A small text-conditioned image diffusion model, trained from scratch: norm groupnorm, 6500 steps.
Rows from block 5 of the text encoder, named by matrix and row number. Rows with one number belong to one attention dimension. Each number is 128 + 32 x the weight over its row's rms, rounded and kept within 0 to 255. All counts start at 0. Numbers have three digits each. After the name is the row's rms in percent of the matrix's.
# v: attention query, key and value (stacked) (text_encoder.blocks.5.attn.qkv.weight, 720x256, the v third), inputs 0-85
# proj: attention output (text_encoder.blocks.5.attn.proj.weight, 256x240, transposed), outputs 0-85
v.43 107:137098170106163130173130088131146178115147153140097084081109103092105152062124140130115120176130113096133099105121087057186160103043119102152156141095103100135159099144110125152084149106090123140140122130149161125200129097160056117155142165080073094122098080
proj.43 099:116150122138145115067171134111063114121130155119112151079150114151158119133137109108197170109125100137161111189192142094116099091114133052129096191080189094119220033174098116095122138071050095113192169157135110123115119157128186102153125083103087149198131145
v.44 092:144109160116096153162164151147129080113091130113102175154132171085141119101099090154159206101126122099146122130178126111103155132128122114139157155153124152111150143132137107097065136114134220110151086098128120154141110119136128167116165186160105116129140114
proj.44 093:162158131150121136210099070084129078105135174069155124116159093140111114130135160096109154161118106179141136129202179124165158148136160119201152060130145120098105144114035126092078168070134133153145129168128126131140163113146142096154164126075062148151144135
v.45 102:133156172128118095074078122165070138146122195156131147133169153076126110204150114103160152090131165165110115173120117124013150158145098155132146100148076163152143156100128143114177130119117148075097097105125108145115129135106185121153121161143157153108119147
proj.45 094:034141095108102141222141123143098123075116138122161129154054126103077123195154168138182199149112132087169143135098151174132097126185120133121122149146137055200128108153094161125142159102086120176137177133179138077158057096121126124160153089125084111114142155
v.46 088:130229151113117111103061164084117095111107124116120061118123160123084145152140116090095180125115097135142136092100113170069122164134079105139122110172119113131134214105112092125148124094138142131114137101115099108136162110082194119139112106108050098162113178
proj.46 089:130109097173144157117094134165105119114130103127144110136147135117164178199064144138153068136148104114128103098014170104123107124222127143122110105186143159133149128149098129161128020136114149127146179115118176140153153122097140130132127176131143091137091094
v.47 094:110119105093130174133114143172135122118119136082108068152144206076093174131105128092157139078098143141189141074189129099137169147110144159080087150099163135088194157160145130100127105102119147175115138104155097084070140079120127147158088079142125134097145170
proj.47 091:107147088129186132077104176139168106124138075153099137131154066109181148106182147129085064084126160116098135078067155118152122125139158102120167094179134109123127211134094118156144069165124147136121116132179119121109161153131102140116165165129154087111108090
v.48 109:165143155144125131139102169106077122145142111133183165026159155097164122175116068112089104176168192147170075160136154146202175077139057128124102069088122144169146200072147069125116124061136103147108099139125162136125143170105133108147104175129104078123122090
proj.48 108:147096125128123086171117131131175128084086174155090143144124155162090123116142151174200106136154135152127130147134124162123080147088138143135118134128167127098100228163085069114133095094158113140156155109100132110149080155136140078115095096087140135128093191
v.49 106:091164147083080145154120189136142130114154171124169179111124170148176138115184066138134123183194116160114054210163159139158120151174186139154099090148130144121146169080144145140127097124162099111122144130186137063158149145122145123177124124116117106112163136
proj.49 108:098073091186113101078109168122136128162169145119120125101113159151118158117189138152174115110158098156143141121134188148157099166081105173138132177078156059133082109133154109135132108137187131194137156139217108115084167133073107104160135072107136140144094189
v.50 088:148049147162115109120098160144099154146142131108136153074071102140088087131075080151166163171153106108101107125115098160128110069159132128176127068078079102116108195198130099115178186123166088110144197150178104202174131132144135108162121156113164160143124147
proj.50 092:109132129072173129092155112107069110120117132051070110099155102060113104178185149136124081126102133125172120127196135094083064135138107103139137197089144120171109086114136156095067098151112090105158121183139152121180180111108095147124129138115116140132069119
v.51 091:168117138144158117075109168149051099173111088122136086139128058091060154112093142162138159137177101119124146074149119165115168115169078110170142175128066148147143148171169086129140183103133114138160150161140106145123118099105172164139156095111128100111086156
proj.51 096:146207186133162141136135110175126078143112101088161108149140135031110104169090127106089154109096119076126127178100083132079109059142096106101135071117089199147124090099102108136104054121107103079144150107080143184162066093193132146104111150125095092136108056
v.52 080:122126161112089184154113141172153116144157070102113121045142129135165081121164171140144088174152146176124086106164132139147107129139133186129143171095116129094093125133133119080125219045122062156136127118098151076102077129074144131162164095084172206118131153
proj.52 088:127032122150086090091134101132129127145133194140120128125182166118114207136118107151172135088121162092143122139151121123128102067131137066144109105106147092166118119182128121200098068174214132120151130114187140117090151106112084074104125065152160081161126158
v.53 108:113158150089158160132168066137157135045149160135141129205113135141154125134133164159150116123142102149108128117204136154152117151152148074181132106120115104145110125079121122135089153119067149119116161150172123105116073167074158153137132116134160130122114128
proj.53 110:081140084141049088146156179140094111179123110109126131155094147155139131172187111139120122152112122074161094132098117158070105156153088161185176185108089178107084064115141151183164152141166122138062128105130094153180170075098141135156148160150124114124107082
v.54 116:134099146123099139120107153166108114165141158113093138139133125126153115143211094066170122193168152133185194182152162153111151150193099150143152078079154106135140208085157047113113105101132106086065079136146134127102200152113110122164182121090180155135104163
proj.54 103:117154126113115132195089152130160116122149151087147108119118166111167148155086151126159157098123171122177098158106186149104138131120105162123146134117101148138118152198136068123166116162103093154146144088153122143128092084127150132132115133157188203108051137
v.55 119:143115096137203181170135092081109142152103131169107106109130106097124164111083167127187148096120150110164096094126081109114121170103100143195174123126156138118120159093155142072135137158136147167120085144168124126139152103108158077143107164128126114145087094
proj.55 116:144120155088113126146173056149154129120106081073129149149085082089137132142170159143090086182063098138122148097083085154092105073145133117137163137146097134164110119141136090115101171103114155084157122111124131186114057072112130113107199181124106177103120071
v.56 103:165126171108141070138157159107111122046131127146132157127162136114138095095125127113156176132161146119077099131166160147180123081140130131172100131176167128155155156064128097179133171111072141157091121147193063102120105114129111153139138198148150132158148072
proj.56 096:154124202142067122103150148109106078147083114083170083174098089128102124147171137210142086094085074154148075109109164170138126160167095133049137138079130173124122078106124109152183061130184075142086147113151144079157166124117107122120124089149120062097076160
v.57 081:154155094108139132123123154113122137149118163134117118080153075085205176105131111104097122134205158038176112141152133154123172191078077137131116100121104141162150186097117122088112129148085128073130094107140154120118147156103100106140156077102134143142111141
proj.57 084:145163137085129067146111132115200090116159138120122171142101166154112125108107112150146105143171154139103112190056109125119102083103145053117181077166117127141099109153108095229095185128111090118128168090125140186136050067112151115116133119125134165084158126
v.58 082:125092119104174113120153141096066107196127073121176131162156161125089108099055113132130211098078105154129124124085116154136111117167115123147166152152102117182065137106114121101147144102138171128106102154186085141095103115127144174139096210201149164125094130
proj.58 084:076133201115143181152111114063130126098110129092186080155183100090126140178172119108163179142071118086166090097127120163106140144149123162095092124104087153129093101103114155105172116158167137075146162134106137095183168091135106110100176171158135074129089073
v.59 103:126133137107124110119084096108089136113167091126158142105192145143098112176136071098126124170061114100103125116053101197139141089165045120120134157141093109180058113062100109177175132122148094117133166089122169175169181179105117094119163138133160122089104105
proj.59 104:123075118136113138124112057080079103133129233165104140109117090125127098121102197166131167187139108085149074043135103110107098179118156097160112103156121113140096123119168101130122180158109113142171127127120131116107108100087115136143146105086114141145106137
v.60 096:195151145124157101157189128106151115084123192157105128184142053075182094136102160110117138088168117130095111159166046106138182150060123138151127126150164169139189111104134172078067126108078171144088164103081126128078103109105141137116130125157106144129107104
proj.60 096:132216117153080091094213188101144113170112171095111164160080100166105131103105087141132104173161150128132114175104123107141089053156142031129136054105118132089105115079139160155115155106073109069154134119148131183163127060129114087110175128175143125154171122
v.61 094:077094142110037119183107137158066141205163078115131089062130156130146133083165155119130117097100188147177075161119083148084097200160087144093135138124137155144146148152166078114074096161161116159086147133106153100065134129138138130145142087137122123143088186
proj.61 103:123109141149164167195045063127160156089086154144134135124114194107147171119051136125166146155158140165131163119146183112112156111114116140151173123122112139132119203210081074102110157088106152125185138115120127164136103130145127145098157164165155126080141131
v.62 097:130124125068125100143109071142085198147189128120092136130195080114172131132135120135095110078130137122112203172126145131108140139170119132126115101114154149171116112115151083126106120129108142067163130132163124078142092157137138104139123134201145187136112059
proj.62 103:190201129154166123174139114130137062115102147141106155135124158144170089154085139112144113137154125177098078096082177129135131101066125114024162121136138118049099157157142089101182191120084097174143107119086084200096152145159165117059169084084097077095103134
v.63 103:207100161148163154168119126100146104147143173128116089133101121134122112108083187083151160125165143155166108134212115119121167085072144131178122097141160140090171141125146110108078147111139173237068140168101104114098136081086145125115130155140104147172087140
proj.63 097:111126148109068145136195076143201150154106110093108155168086077084140140078162113164167081166124184073129139145080111114136090087159087102159132130165120098108093143155126113110142154073100137088128122114134173101157077119165164121143135152174112099107116134
v.64 098:182077153150120119193124110094115103137149166120086111142140092102126083089081162082184182115073167091154149101132027127104119147149163163113122180146110132115093112124149149086114112128147134128088181104122107129134120082159138146128106111127117135093116109
proj.64 095:126199158118137206137158152138137162171109141095155116119184111104102165155147125074122164113153168166140109160056113133136137077138120097109170123116136082140161138173129162122094137148089165053203129172118146106153156071107094124116131182153144163101158097
v.65 093:066118102063125126073168138162108107129118134158124103073139112139056121150125158124069121078099116075143201121099127114106129132105111110060091207105121136152176150191144139062145103096113124139107148098114122172119130087158153103132133122141122154083188184
proj.65 093:117096165217139155163124127172150123132130100152135154062128136159109222090133097049194135117090077192145095141147121151194153132122173197048121146159153156108127159118098118134097096173158160124129107109093107120135071200194133148071090086111116146160176133
v.66 093:105165136123149130145112144092139140149095145132150127122203096109086100066117092100103145173128105107087168113085176143141169086121134119087134117140106150206119113134079154129156144132125131087142129150168088157154086090176145169127098133190106104114111082
proj.66 092:076139100133154190141106187144118112143095079145128132126136129102123120161154088139113149108082139130113079093096128156140136127156142142123119143129079164099104106097101158093161099136164143137090094148116102104183137167138059114158084160113150034118093136
v.67 097:147128113081147144158159094124177148105126074086097126129137094141107160130156171171115061165140152077130178038088064130155141062137109141070165116137090126134105062112117070090074183120108141123130080154082147098127097166126138101152089145195126172124149028
proj.67 119:178122086134092071115128095087126116155130135120087141163096101197156121113072149072200134159120116069120104123103140108133128154092165054113142124162088152104095165109137118212185154162186112158155146093128125143146093165156133079107109096139094064110087139
v.68 095:168153121106108106121135101082105144164106163159115102102178102123129115126086120079084075146136172154159112130137121164128137186144119125118158127105125132138122171125115159118146167102128053119114109173200076142156115179080099111131126101095109141156129106
proj.68 094:131100233128141121147111098116139094199129151067133169116117182115090131143143143128142229144111149114125176097119119163116092065108124076123178150118110129196086133124102070161083108156107167151172153153076129148129116077159122096184172146181180162132104132
v.69 100:148129171164097076072128101094125135154161141136090221187148146162166126132131104088169144118141140141119133179107090109131160156100163141111175016203113108151055145058101109153128130189119100093110165088163131086190140171165130156121096130148126109098129119
proj.69 096:120158096088120103133126137116114121091182164082114129111116150172160070186148162098150109150101112153152110138107162179157126196122153153146106184113109111171117183168151109107185125129148166165163157157126155132131169135132090146119106174121154161065154103
v.70 094:063127109116100122189088150147146142146164086108142106046107150148119165073193101177149189131101149162164062133155128158133098156145074143143173139147120116137120217128145141112128107144169132088095099141108165082084164144112093134147115117146120099176120140
proj.70 088:116038121116142118134130094085118165073169109117193091168127155163120153093114136120106083139141131112130133173100149105116151172084140113178159128092119064163113215118158105127123142111139137128135085055157145091101093115149116124090145159116117189120102104
v.71 099:119185135123120120127115110149087151105124100134185099130186099161191126144101080130136137162082092151127137151107180157120102145196053142157139153118127115106086082150095120132152121099142114069125132079120125115158124183102111124116148153144127145169061136
proj.71 096:152144145133180108167142146100185105172103231159159143150171143087093103125078151196102170117171140133127078123180067067149119121118132104111115069107158138146132101065102111095063122109077095093177111151080119122106157094136142099156160116117144059178119166
v.72 085:141138110173101154149095138132123098163123127126049107108187136161127118102122099113113124114065138124089149093101087123139098117136142175099083130151106109134075114142171122113156144159177112149141125097071159123186131093200066103110118184129100146081153082
proj.72 092:130107119116113140107109075084101174098157125105132157133130068171146171094112104124208170150158138114152119066131122129112112157076088106135137108117148095112138129118121146164105150123131151081159085166159123168101085123113112119153149125103154168073134132
v.73 088:192100098134050105093134156124176116137176106164106158137153073061111108101145098125089150111113151127076102132099101124116168085079122152132112113190132091133059099117132096115099167135104122071164145136054147095120125137144112149176110088178118135116121094
proj.73 093:140138145152125124081124135100049147085155137169103125123128154167135134110101115092194121093146117121159122140131156123162102140109151081084117150131124138143153221155157149144154128151175118139129137115184145105147159197157094087113090122109107108086176097
v.74 104:130118179139120110151117162170151116133155140130121180152062170135172125143183143180171110117172137169151109174153101089132118094173109094128179042114151111066096219148142080097117090119155143124169073185147106130133085124146090065127133156107119143173091114
proj.74 107:166094069095134102116120122080199155109144167108164079099150123173200153159136121103166082150141200112108091118172132131187114148090118141137076123089176091101106083131140131127134158090150094134123155089139108119121132102035120086133123099132132118148151151
v.75 100:144110116187133156129091153120158147133132115118170071164068199149089127166112114141152078171139098131176117134154063127171102091125081122138117143147130153156166120173087141160108114118143117207129114112119163120129162139097114099075156135126122089093115147
proj.75 109:097066111071137120155139120110141122172118132138163178128070118115125112106110155160100167177213126136078138093170131124071134147180123134201130143104135139113104113114110121084113175087123120151131127123075071172082115119130185143177162134143093104210080128
v.76 107:157133140176109157162147153121170164128129140115078157079080143123158166121127141158121056111140125157077093147151091128149159139084162158142113127144174098124100118159135135114084158100138146164123182089139181125189124131121101072101133121134134125186068153
proj.76 127:145101086130095099133120094098097127141112164141111171104152168155119132153158142146161136174184170136141127141143140087152069135107148073187080141104173041101156144142165118203118136169162100145209129158154129139105133176120091053125093114097143121143165192
v.77 126:175072147127058059142117127158150102082183150112164150093096125103138080136113154050142119166159143171144123154147137108123136076083148120122085099166182115115110109158129067151083142126135109113104192080107129077118130146139093140145157123150093146153097178
proj.77 119:154148140103129121093167133104140081081105179139114156205170126114124131123099116178128102131151193152120099138159168111192147127161105154138118090116145123123137152144110140102109160077090117144124112123157163129162183105101122134154128130182141147093133188
v.78 105:135148126106167110156151094117111097088100123166139130193160195136117099144108166141162191117112094097133152072149114114056113148172158138169139191121131092166094068109117116118099153088111083090142178161159104179163096154100207153118110117182133101119163129
proj.78 110:120104131184114133124131152122140110166090097083112117114115124082148151194201132152140132123030107118138131148109115159143135101141122120074134140133095144170118059133121140151181126201126163166117146142084115098113183110180103103103124124145119111136153107
v.79 092:169127131090145119124155160110156063094133138147114126092066087110095097114087150143086149113136140152135130127201102155105133141087175184065089094109110147090183145107109107130115141142168113112147113098050113131126146099077200193129156108100121129098167135
proj.79 092:097117130163077087053097144186106145088123098118126113139158124135112124111159057114124132118113121086126160150093119063162141152149118137123103169099139162203136095134140170152116131103078200156071125116128146077150109148181116152139098082149161138152166089
v.80 087:109145051141107169159145088138110141166125110094097099046147120132148202127130090134093157139111122159148165125137131158123142146139108198118112137130148130166102126147122089095110123105125130086135133101134130123155114149138146067111110144163150141175129121
proj.80 098:170166132132132107148123066120125121119115178126114183161194158146122106135121110134162105107141152111135103119077121087150076143106147099108140140126182074131116126156186079176149159178083085108170083072119126141118111132122095124090106126090115117107095161
v.81 084:188158140145110101150081081130190114137148096110154130155125152129083052164124128114158110152151172086149154106125180083103112130112127149144138125139144102157046067110121126163087130152095122120092110211158126114160108164130108132182093113119152114142153195
proj.81 096:076060124130101146126142169095086144118154111146109111120124127128141143146163138107139144116091119109113148168102161208129137120151122113124216181150098085125102175168147092123188082184191164222092108102122129104123150165130118127105133123170101133128130091
v.82 094:147171073149173121134126126135173167038087089128114070111141134155144110133150119036102117111127144111136129136098182084167129136069125124073109118161135126119126132121106160096066150114098168089149100136096151112126124160135060098119128117130112148138150105
proj.82 102:153115152122094093134212141099135154139131110080174133199109094145140164058088090145087150167161146117137149129160112130164186124127175148105171098091121103101131167068101113201090100146187162101104110093139116151101118091138114128143109178125134145108180148
v.83 088:114138171184140097087143110148157120113141144152174142108093129094176109151124086125141091152146123149133085213116132163107132110133078115198139092123088143153103104102140090134095098131110129114138147130146114081212210145117149143043154155152133102157107068
proj.83 093:149144089127059152110107139076127133095126145100070160155101104143151130109134191155096157172149179096118127138114121101149090164134131121200110116149120143099119145173212103100199125103107070143149137107123133173104133102132154089170146072147202167067104122
v.84 101:068104109103108156181134093109088184145114103154135122124136105170063155126107122147129098100064057102120154077118065137137096138118114132105121162171178142173179033199091166133149162120133152165169153129138126200162090110135166135097116086109150135092144150
proj.84 102:095143135130207170116073076149100098196049107138121161077130134069084123153097136124110169130178118127084099117125074085081132144097170106119152137157155116118164128078107152102121133127105122147143082152038114153095138186169126125117118112097106117206164165
v.85 087:166173182167110128075180090147165137127118082137156110194140161105152086156105124136091170167158118160149148119108171123181140105150066122165131064162102091046106136115123109140116138087122094154101068137118140125120116141155117149131096095097099129132132106
proj.85 090:119109145076107118127134143104088121139146117121142128154114127129117132134139073135143184145128169121105115155109147132142133135122139160132090149093085148105118165083134137129224095121162132119075136116130164037105155085115077109152159138181167044127120155
v.86 088:168164163183130111096093162108088092126127150154125151131146158120144106176146060109076170175124156125131094097092124120179206110122133121080111135128126128186183176112152160186123108119134109146142107127155132163184169168133146139078118133104137052118090069
proj.86 085:138148140127156114166122157139142100190087139072182130164092092138063117145121160150132139149163147144115183131152124146135115130126162109176134109114163121076068148148087084056125110089116127124124161160092105145114081121112138117181089143079109166158074172
v.87 114:113106104101106094121129125131140116143201085087146143116086162150210159108160144132144118161166141150156120187149130115155118123161081149100146054118114179106129191082107070103119136144121114070098083131145123137086167144092107116183155100094152146166156111
proj.87 113:136120110156113087123144171122131144062134149128123072108124170163144121135125149105115079102173109136107087164189182101109176150124148149107150133104087102066084098162145146127126147093109119157092172084128143138171158083103143084111120122147154127129126109
v.88 091:124096112121098104157059101145114170168165164073111074086162095176154155090136149080127127055093226147185138150185117087122117193092152164078100108094113144104140132123100111134109160170139091089100123079085146105093126157138124161114133046109135145106098148
proj.88 101:083126188121173157190159120180158178074058123138180110155091173128151101108062100087147126084165158200159216135125134105123175092121123113126126191098158122153171157154140099061085153093085211143186145140108154124140072156148140164118105199121129159105172130
v.89 093:116094095180129089138139134131089183125129136105138113099194149115153125121082114127127103095138151163084105145114181116131128105087152119158115142163140088133071073146162102155103148154120085129208144108128122147185117117161122093108135154169058159100068141
proj.89 099:182141136117139143137156115114140107099100107145101159163107149123100101158131144168139109145143132148143136121155129108173136092128112132092122155087212120109134155156126107116197097142177127131125130142130157132153167210132116083051117141093097111109161176
v.90 098:173137167098121130125184100068221080115112176115142146151107107111162102118148107158153154121144077104113131083120146122186155050091154155192161041152135139132139115120112074097157149136134108135077167128176122147096121106142135152169149157127126082150152044
proj.90 122:134191088085085111080146205140078131142141099167060139087180106125108102117140157084047091116198178101095094192084081133129127130137149067159134110160073090084116108154136156139155113130156101168117142098089176123166129155131131120107127122170142095092114112
v.91 089:111060156143046087151162142138120103130169182119141164129080179114156161098094090163147164106163119189140030152138106111075114095150186138163184148114145143097131154119145136141138136123162121125086124113131091152088152100066130137160142139090117107146099145
proj.91 093:124149081147174172098137134145175152113112102131149045113159152120148082142171133131126113104165138175126188154178182113109139130168124171159065155081150088139161064181179173062116119110093127109141175179205155090095130126069142148162120120146148096152162129
v.92 092:084114093113124151127091048135128084119123130134109112159194120125096143132072101151140122072058098110074102157089075144057120125124200102136167108122093128149060067124120139164170118160152095080205167149141098173152088085117140131131176097117114126095132115
proj.92 088:133139139130159180093107100148108160165145137167057148110175104111147084168127138137097166143116154132143137066147059103112088114156122111140099144169070161139143087109143123111111181156056171142123104151089127155093133171095134118126137143119113168150164126
v.93 107:134162057157103139161112062093066190219183113148131118102180125153125164079095123155158099141106135097129123146096144138123140231133080152104141120125136163183151092078038146131126167114135111158171126138186133086079104134072170101110131075138164125160120148
proj.93 108:124125146127179156176039107158140117133128122155106145111121190102145150197096175146151154085127122169120120161135156195083123134105173092124161192171103144140132159169147071111150099160154173137147118149053147152073111137165082100094132120059113087139185161
v.94 101:125174148165163169184111103096088128119132155176171128116162127127078106142094076184117096186109100122054116105101138141143099147118066088171100143162103116186096091129057149170184183054150157138128177156106132114156109139120157139067102105163089095107093086
proj.94 102:123049099130108103147069105131101138172152125166103152125093113154109121126152180167072112118117076137163104144135084138090106167135194105176124183177110132112089111087129154136146092177141135165125122131065093165124117171144170090128156133109102080170096151
v.95 099:136109123113150091128123090132152114132091118121133141106132123104129066134114184100088092142179151112141141132117151127132222124116098139058062128152113146135112082105152072119073152151095110151134125158117134065146151117139139115122097076122107128111129077
proj.95 110:172146095111107051155163133146114128102136103130141132166045111165154127134111145115108129154105124142096155160102151153156146089118165115114189120127050181079109166151092093130188126102159139171123135098098109153132094089109114131093133102134134106124177129
v.96 101:048122080196129085117037192112096096126111139139073112123106070087073093139132130106122156089098164138160161147162113214147140166146130174161159155184123136143153135146147131094187118109131107152165127116142118148105097148112203096187132124126107126171171158
proj.96 104:189144156129159161160104110177115148112144173104127129192164178119110106107186113141119125166111166123154085122151089078081184084167106072108125157064185134137182095148138156124070148150107117065113178090167128134139168079110137163116172135110136066205101104
v.97 086:161140132149179153148117101150161180065121177069142114098121038123084158103099156168158098144089145094117115124140129109106087076072114133122079205109143146119169109144129147157133119126141168132089181140138169095146170113109134117118132206126115125080116096
proj.97 090:159136143158090115094098144119175124128103079188108136090126126155140096106103082172186150169157105146152156139162135172159111165128110083161122076151085138099088142114139172135149085144135143127123088117114172199136016183174099083065094100164104101155130135
v.98 092:136145064157125095127043160134135161170152101101155127147127095154119090172112108127168080090114136040115104144154092145119135118163168110108115158150122095160182121112115140131112116125176091125151130158177142091146070145177160155159077159133154140096125132
proj.98 095:117202128126095171133155152166152158066086161131166089144135180131134208103118150160124166207156057177116105112127136145145135127153094103158095143132194133049145102159141138091127132134136127130094188170127106195149126099138150102097162151127144101139158165
v.99 108:165105182170090120101155109139130113104132174090094122105158208187118134100110099157160100141206119200097140139156158108149150130129101087156176144101105116126142228159117154177127107170119121111096121130175115108188140137140102165140147116133115200163134168
proj.99 097:081123087072159123155091153168124157117165074145117129184095127127181119134098145130138119050174115124106150103046162133125102103097141140070045134101108094154086078147133104117123111105063127178095114124098102131141081119119118118155151107196103110057145132
v.100 090:155190164090131142143067119123135150074105128134119141123154044129114125146121093096135121144101138120134186167128110168164132170067116094083094102097039066105148138131071132134143130100116116090109122082100091147162152185168156107104139157131135110097184091
proj.100 086:140110059148159101193140087098135115137133101083110146103132155124106088128145086163129140208092149104186104120073094136171113126202134142136168221142117184140106140138138085132139121171155087106180105089160152102077124047111126141123112109151070130118140109
v.101 127:070147110104099097152174134101084129154167095092114136123130179117120124128126123060146149079165126184112156160198143145181087174127076061125168113108087087181096109140107164144080113163085145167150140140166119099069150148125189152145144110108090100142076154
proj.101 125:058112168118137152127042140096137131133164125217131130209137145065144127191160117158186081155082127093104165135103154138067114153184089136112100150115146074089121148107095103118190132150143138162090166111074135120162094159145154146110109096066137078114125153
v.102 112:229126183088133114122137116142125125080096170072126125114124141115123143072137120201176153211095117139159077093093108145137157124102154108125086108111193134111143164160206099170156138112137131108111176169108108091134112132105094116079087126193066108161143130
proj.102 106:114102065120155129116167163086150130111142096196122113045115160176163091142067145119081119132131134116153132103127160143163117112103150135135102072143080122086116107140127109111149128121138163100161068058085132116098092136143119178081160191197130130132143167
v.103 083:080079126067142097120115066176104184075197092088113130113174126129109119120130137103136140087073119097129139193087127094160110135096086134115178111160098144137133059162131186140129129127164164152127110102109140090178092125069096170147144041093121119044123106
proj.103 083:133233140166167122139128175051147125190112116170128168130132144106140155150142076168167146140131097158070142104127128182102048089194107111169132170122116129170168091099092111132123119056120115153099137135180109165074097147121078139127143125101116136176162184
v.104 121:045179114096119123181131160094112076155107115116122147129120183104118109163139116074099108097214155189129150137153136185170138177183096102105153093154083081161129164126092140150096141094096093142132084092170127120148115146131183126115124135106121116168133098
proj.104 115:169101119127143142174079093097117126151178113109094111188145148132137078138176083138128099139140138120151079103133059067107141150124089130156125215103211123136121082173131111116144135169137128205166165120145138101119181110106144157165147070108120124170146134
v.105 112:063121079149099143180196122103132077142115097145118115126149155142110150105133144170109170127117085124208141117157098087113138133211137139113163115140124135160067141115183076084123076112143134154146083141125169168097105129092107182135152082046122143111125209
proj.105 102:153181181133149102086098062147089128126197094167079145094136126075133073164119130137130097147118178156136114167194120104144077149050069136105116126157161132159144101109114146119104147111166133146153143121123123065133174141103148096130173115099165183150083055
v.106 091:132083153096102114098126161127134173157124138164150169118082125085135139098118115156159116175120127150129106194069112139132158138186150108169114130104151113064141125162129176172126091178162182152117205179141175048140095104166094167088102119153072143089073179
proj.106 093:073146161146139169068123159126115124048159093157150127155124198182180076134085163109123175124140105157144137098136192170108087114173082120105098125099117092099066098157110097075108113097146142095094168104107090167087173146182104135082128116137109079117137099
v.107 123:155146160146131111140144137112141082147091167170113161136205146142205100182162099143125139107185113188113115137217096109072055107103157093120150077181151164178144124120107102140175130174116093115133094102062072135121121171180150141128135117145183172171128177
proj.107 114:127118154125170100148132123129170148143152091165099144080112176108068158102119114193156085141127132130080119162082123139138173103140151140074081167130081115137135158107149122191112090119083178070138094125139171088140081123077186190126130134080114139133134074
v.108 105:152128098167154145139113102091112085093138197152111127133147104116176122098076112087208155087144136127152108147160099124125179124116142103142142078113061096077139222101136127164104078140103121125146120117111077131091191124178177140132088134128096073194106163
proj.108 112:044115132148144084124135120126166156094091130088149128140120146128073066188146142109073125104072104071109134078126159180100145126125158143083152147154104142137110116103165072049161202163091119072157098075106114138138148151128174172105157149113129100085154074
v.109 112:190144166128179123127132131124147107122138131144131118143130105142151154130106150208078167151106111115164068099115103135103111090084149127100097138144142133118135161123179096100144161118113123119116120181093116148117100111109151094114130137218152173122201144
proj.109 105:184074095096122125129139122190149132132093128076125088016148127185098159060134145106105077101120147109103126113159144117181177161126162137144155086140145223125119146147118130143072137148152126079131096120105162178182114138108137130130136161144095146132123118
v.110 096:154152118137083152118149183086074106144142179120130126107145192126142144164115122168134136141156144158159119175154077143076122150098180100134126199171158162092102160113136148102223082208119083159076150174142125139143104199145124124133130199161108153143161162
proj.110 094:142140167095215159117113108190179132079115098199124097113107155143128149087135185140194121113142127103084140136157145140155125108100154179091126106119155122096098169143100136123083122079153102143215069133133113077184104085074139136126190072084125123061176086
v.111 097:153051175087098140118101048140131111091179131154167160132082061081083128135134145118140139162143167114068107062066136104138149131120199120154155141078138084092114109165145153100122089107145119128115171151077131123119115119121086150120118130125107161073095137
proj.111 090:053136123145127089098122168111156142133160088091131118132160179134117102139116119098152156117173173145149141162131162136097090114161135092170115108157084096169090136130107156119127160140130148018136107114062140097086153086165081153140180133146084048100115077
v.112 115:127061066149122163050092078117145096121106166117177132175117079152142129132135130125086091101132119092111122102121149123105151111140157127125144142110121182110150131143126085128149158125122103098136066094090153131192122107085132139138122093053114120191132142
proj.112 116:127116172157115095125121160113139133170136158052138155108146130103124082179119142079170149111093158194141114131172077112109115147087181188099166113099132097137203132114165120063138140099083136108163046148125130153048169137171117145139146189164190126122159037
v.113 103:112154142101140164190132101102125118100122099109152149091166149139113119156137085111129107079128159151135149178132096164190100143104095092126141102165121111117131088198067161151097139125098101161181142087138134211109138137094106156135193119125110148144137002
proj.113 094:094092110118170101127076108080115142202144107172129164152126142113117147160176118166175090164131062109105082130129122139129157164157141133151164165132142093143188117127141118151178128115135191110166108112142133130112113144104142139140084086087131102209156160
v.114 103:151104128108128125114027096145147139103118094158160154141153111095159128136133134111187126087082065111090132178155135163149109140075135092077151118142173133111119094214108080147137174116124113092131158112073113141140137143091125149148119152125133139152126062
proj.114 104:120118157182149129131163143089189155137119121166150152095097138119083173145159105195125115118153154138124083135089106102093128066152128072150154130110094118138173144081136140142164127150091211099150082118142180178139097140149141131133118121127140112175173173
v.115 116:100158133102136066144135156103087073141150137156102127124117197136100118135130117087147139051189064091085116122090115110127118134153117153098246078155123117102117134118060085123127145110125151157131074107199134168098125122067116145158135096111138049144061100
proj.115 104:114126133143096133145112170130139135149163126158109108168094134071123116108164055080076089083103131137105159089136117099119124111129083090150146148098143134177115098083193161111145123174134100145069159080135129102112161159089094114167109095088138134160160164
v.116 103:106109126149122148094148195129158108153182129178093140164079142165142095089127092160108145142152182091091130125100100112054139120165147142167163131080149154128106155083111168087150111158167105108085094187143134097135089105213088102090085116150167150088123172
proj.116 094:067152113125096107087172142142085104084114117141162177104141148123162138121089150155122159162146126176150119149123104109146154057120122142104093104095076152097111153080103089176075129060125175143092159131116082097113155135044177126116144121104098138107079114
v.117 130:087155131170117131150089122073109103175161144139095092201145083157110085164164148126153123097108150110203192121154153206099166121140124089183139154147131122123164164101195077088111129107123126111102101100101113167046127119171199114138121115112132107163223084
proj.117 125:128138042120160127125111071125123146119095127123114150085150112105104123116126158066087115155121132126133123149129109132121180137110155116141110125115092191133070109097114154101104096230174127170123158120119101127152174130101215144113078101072091092173071143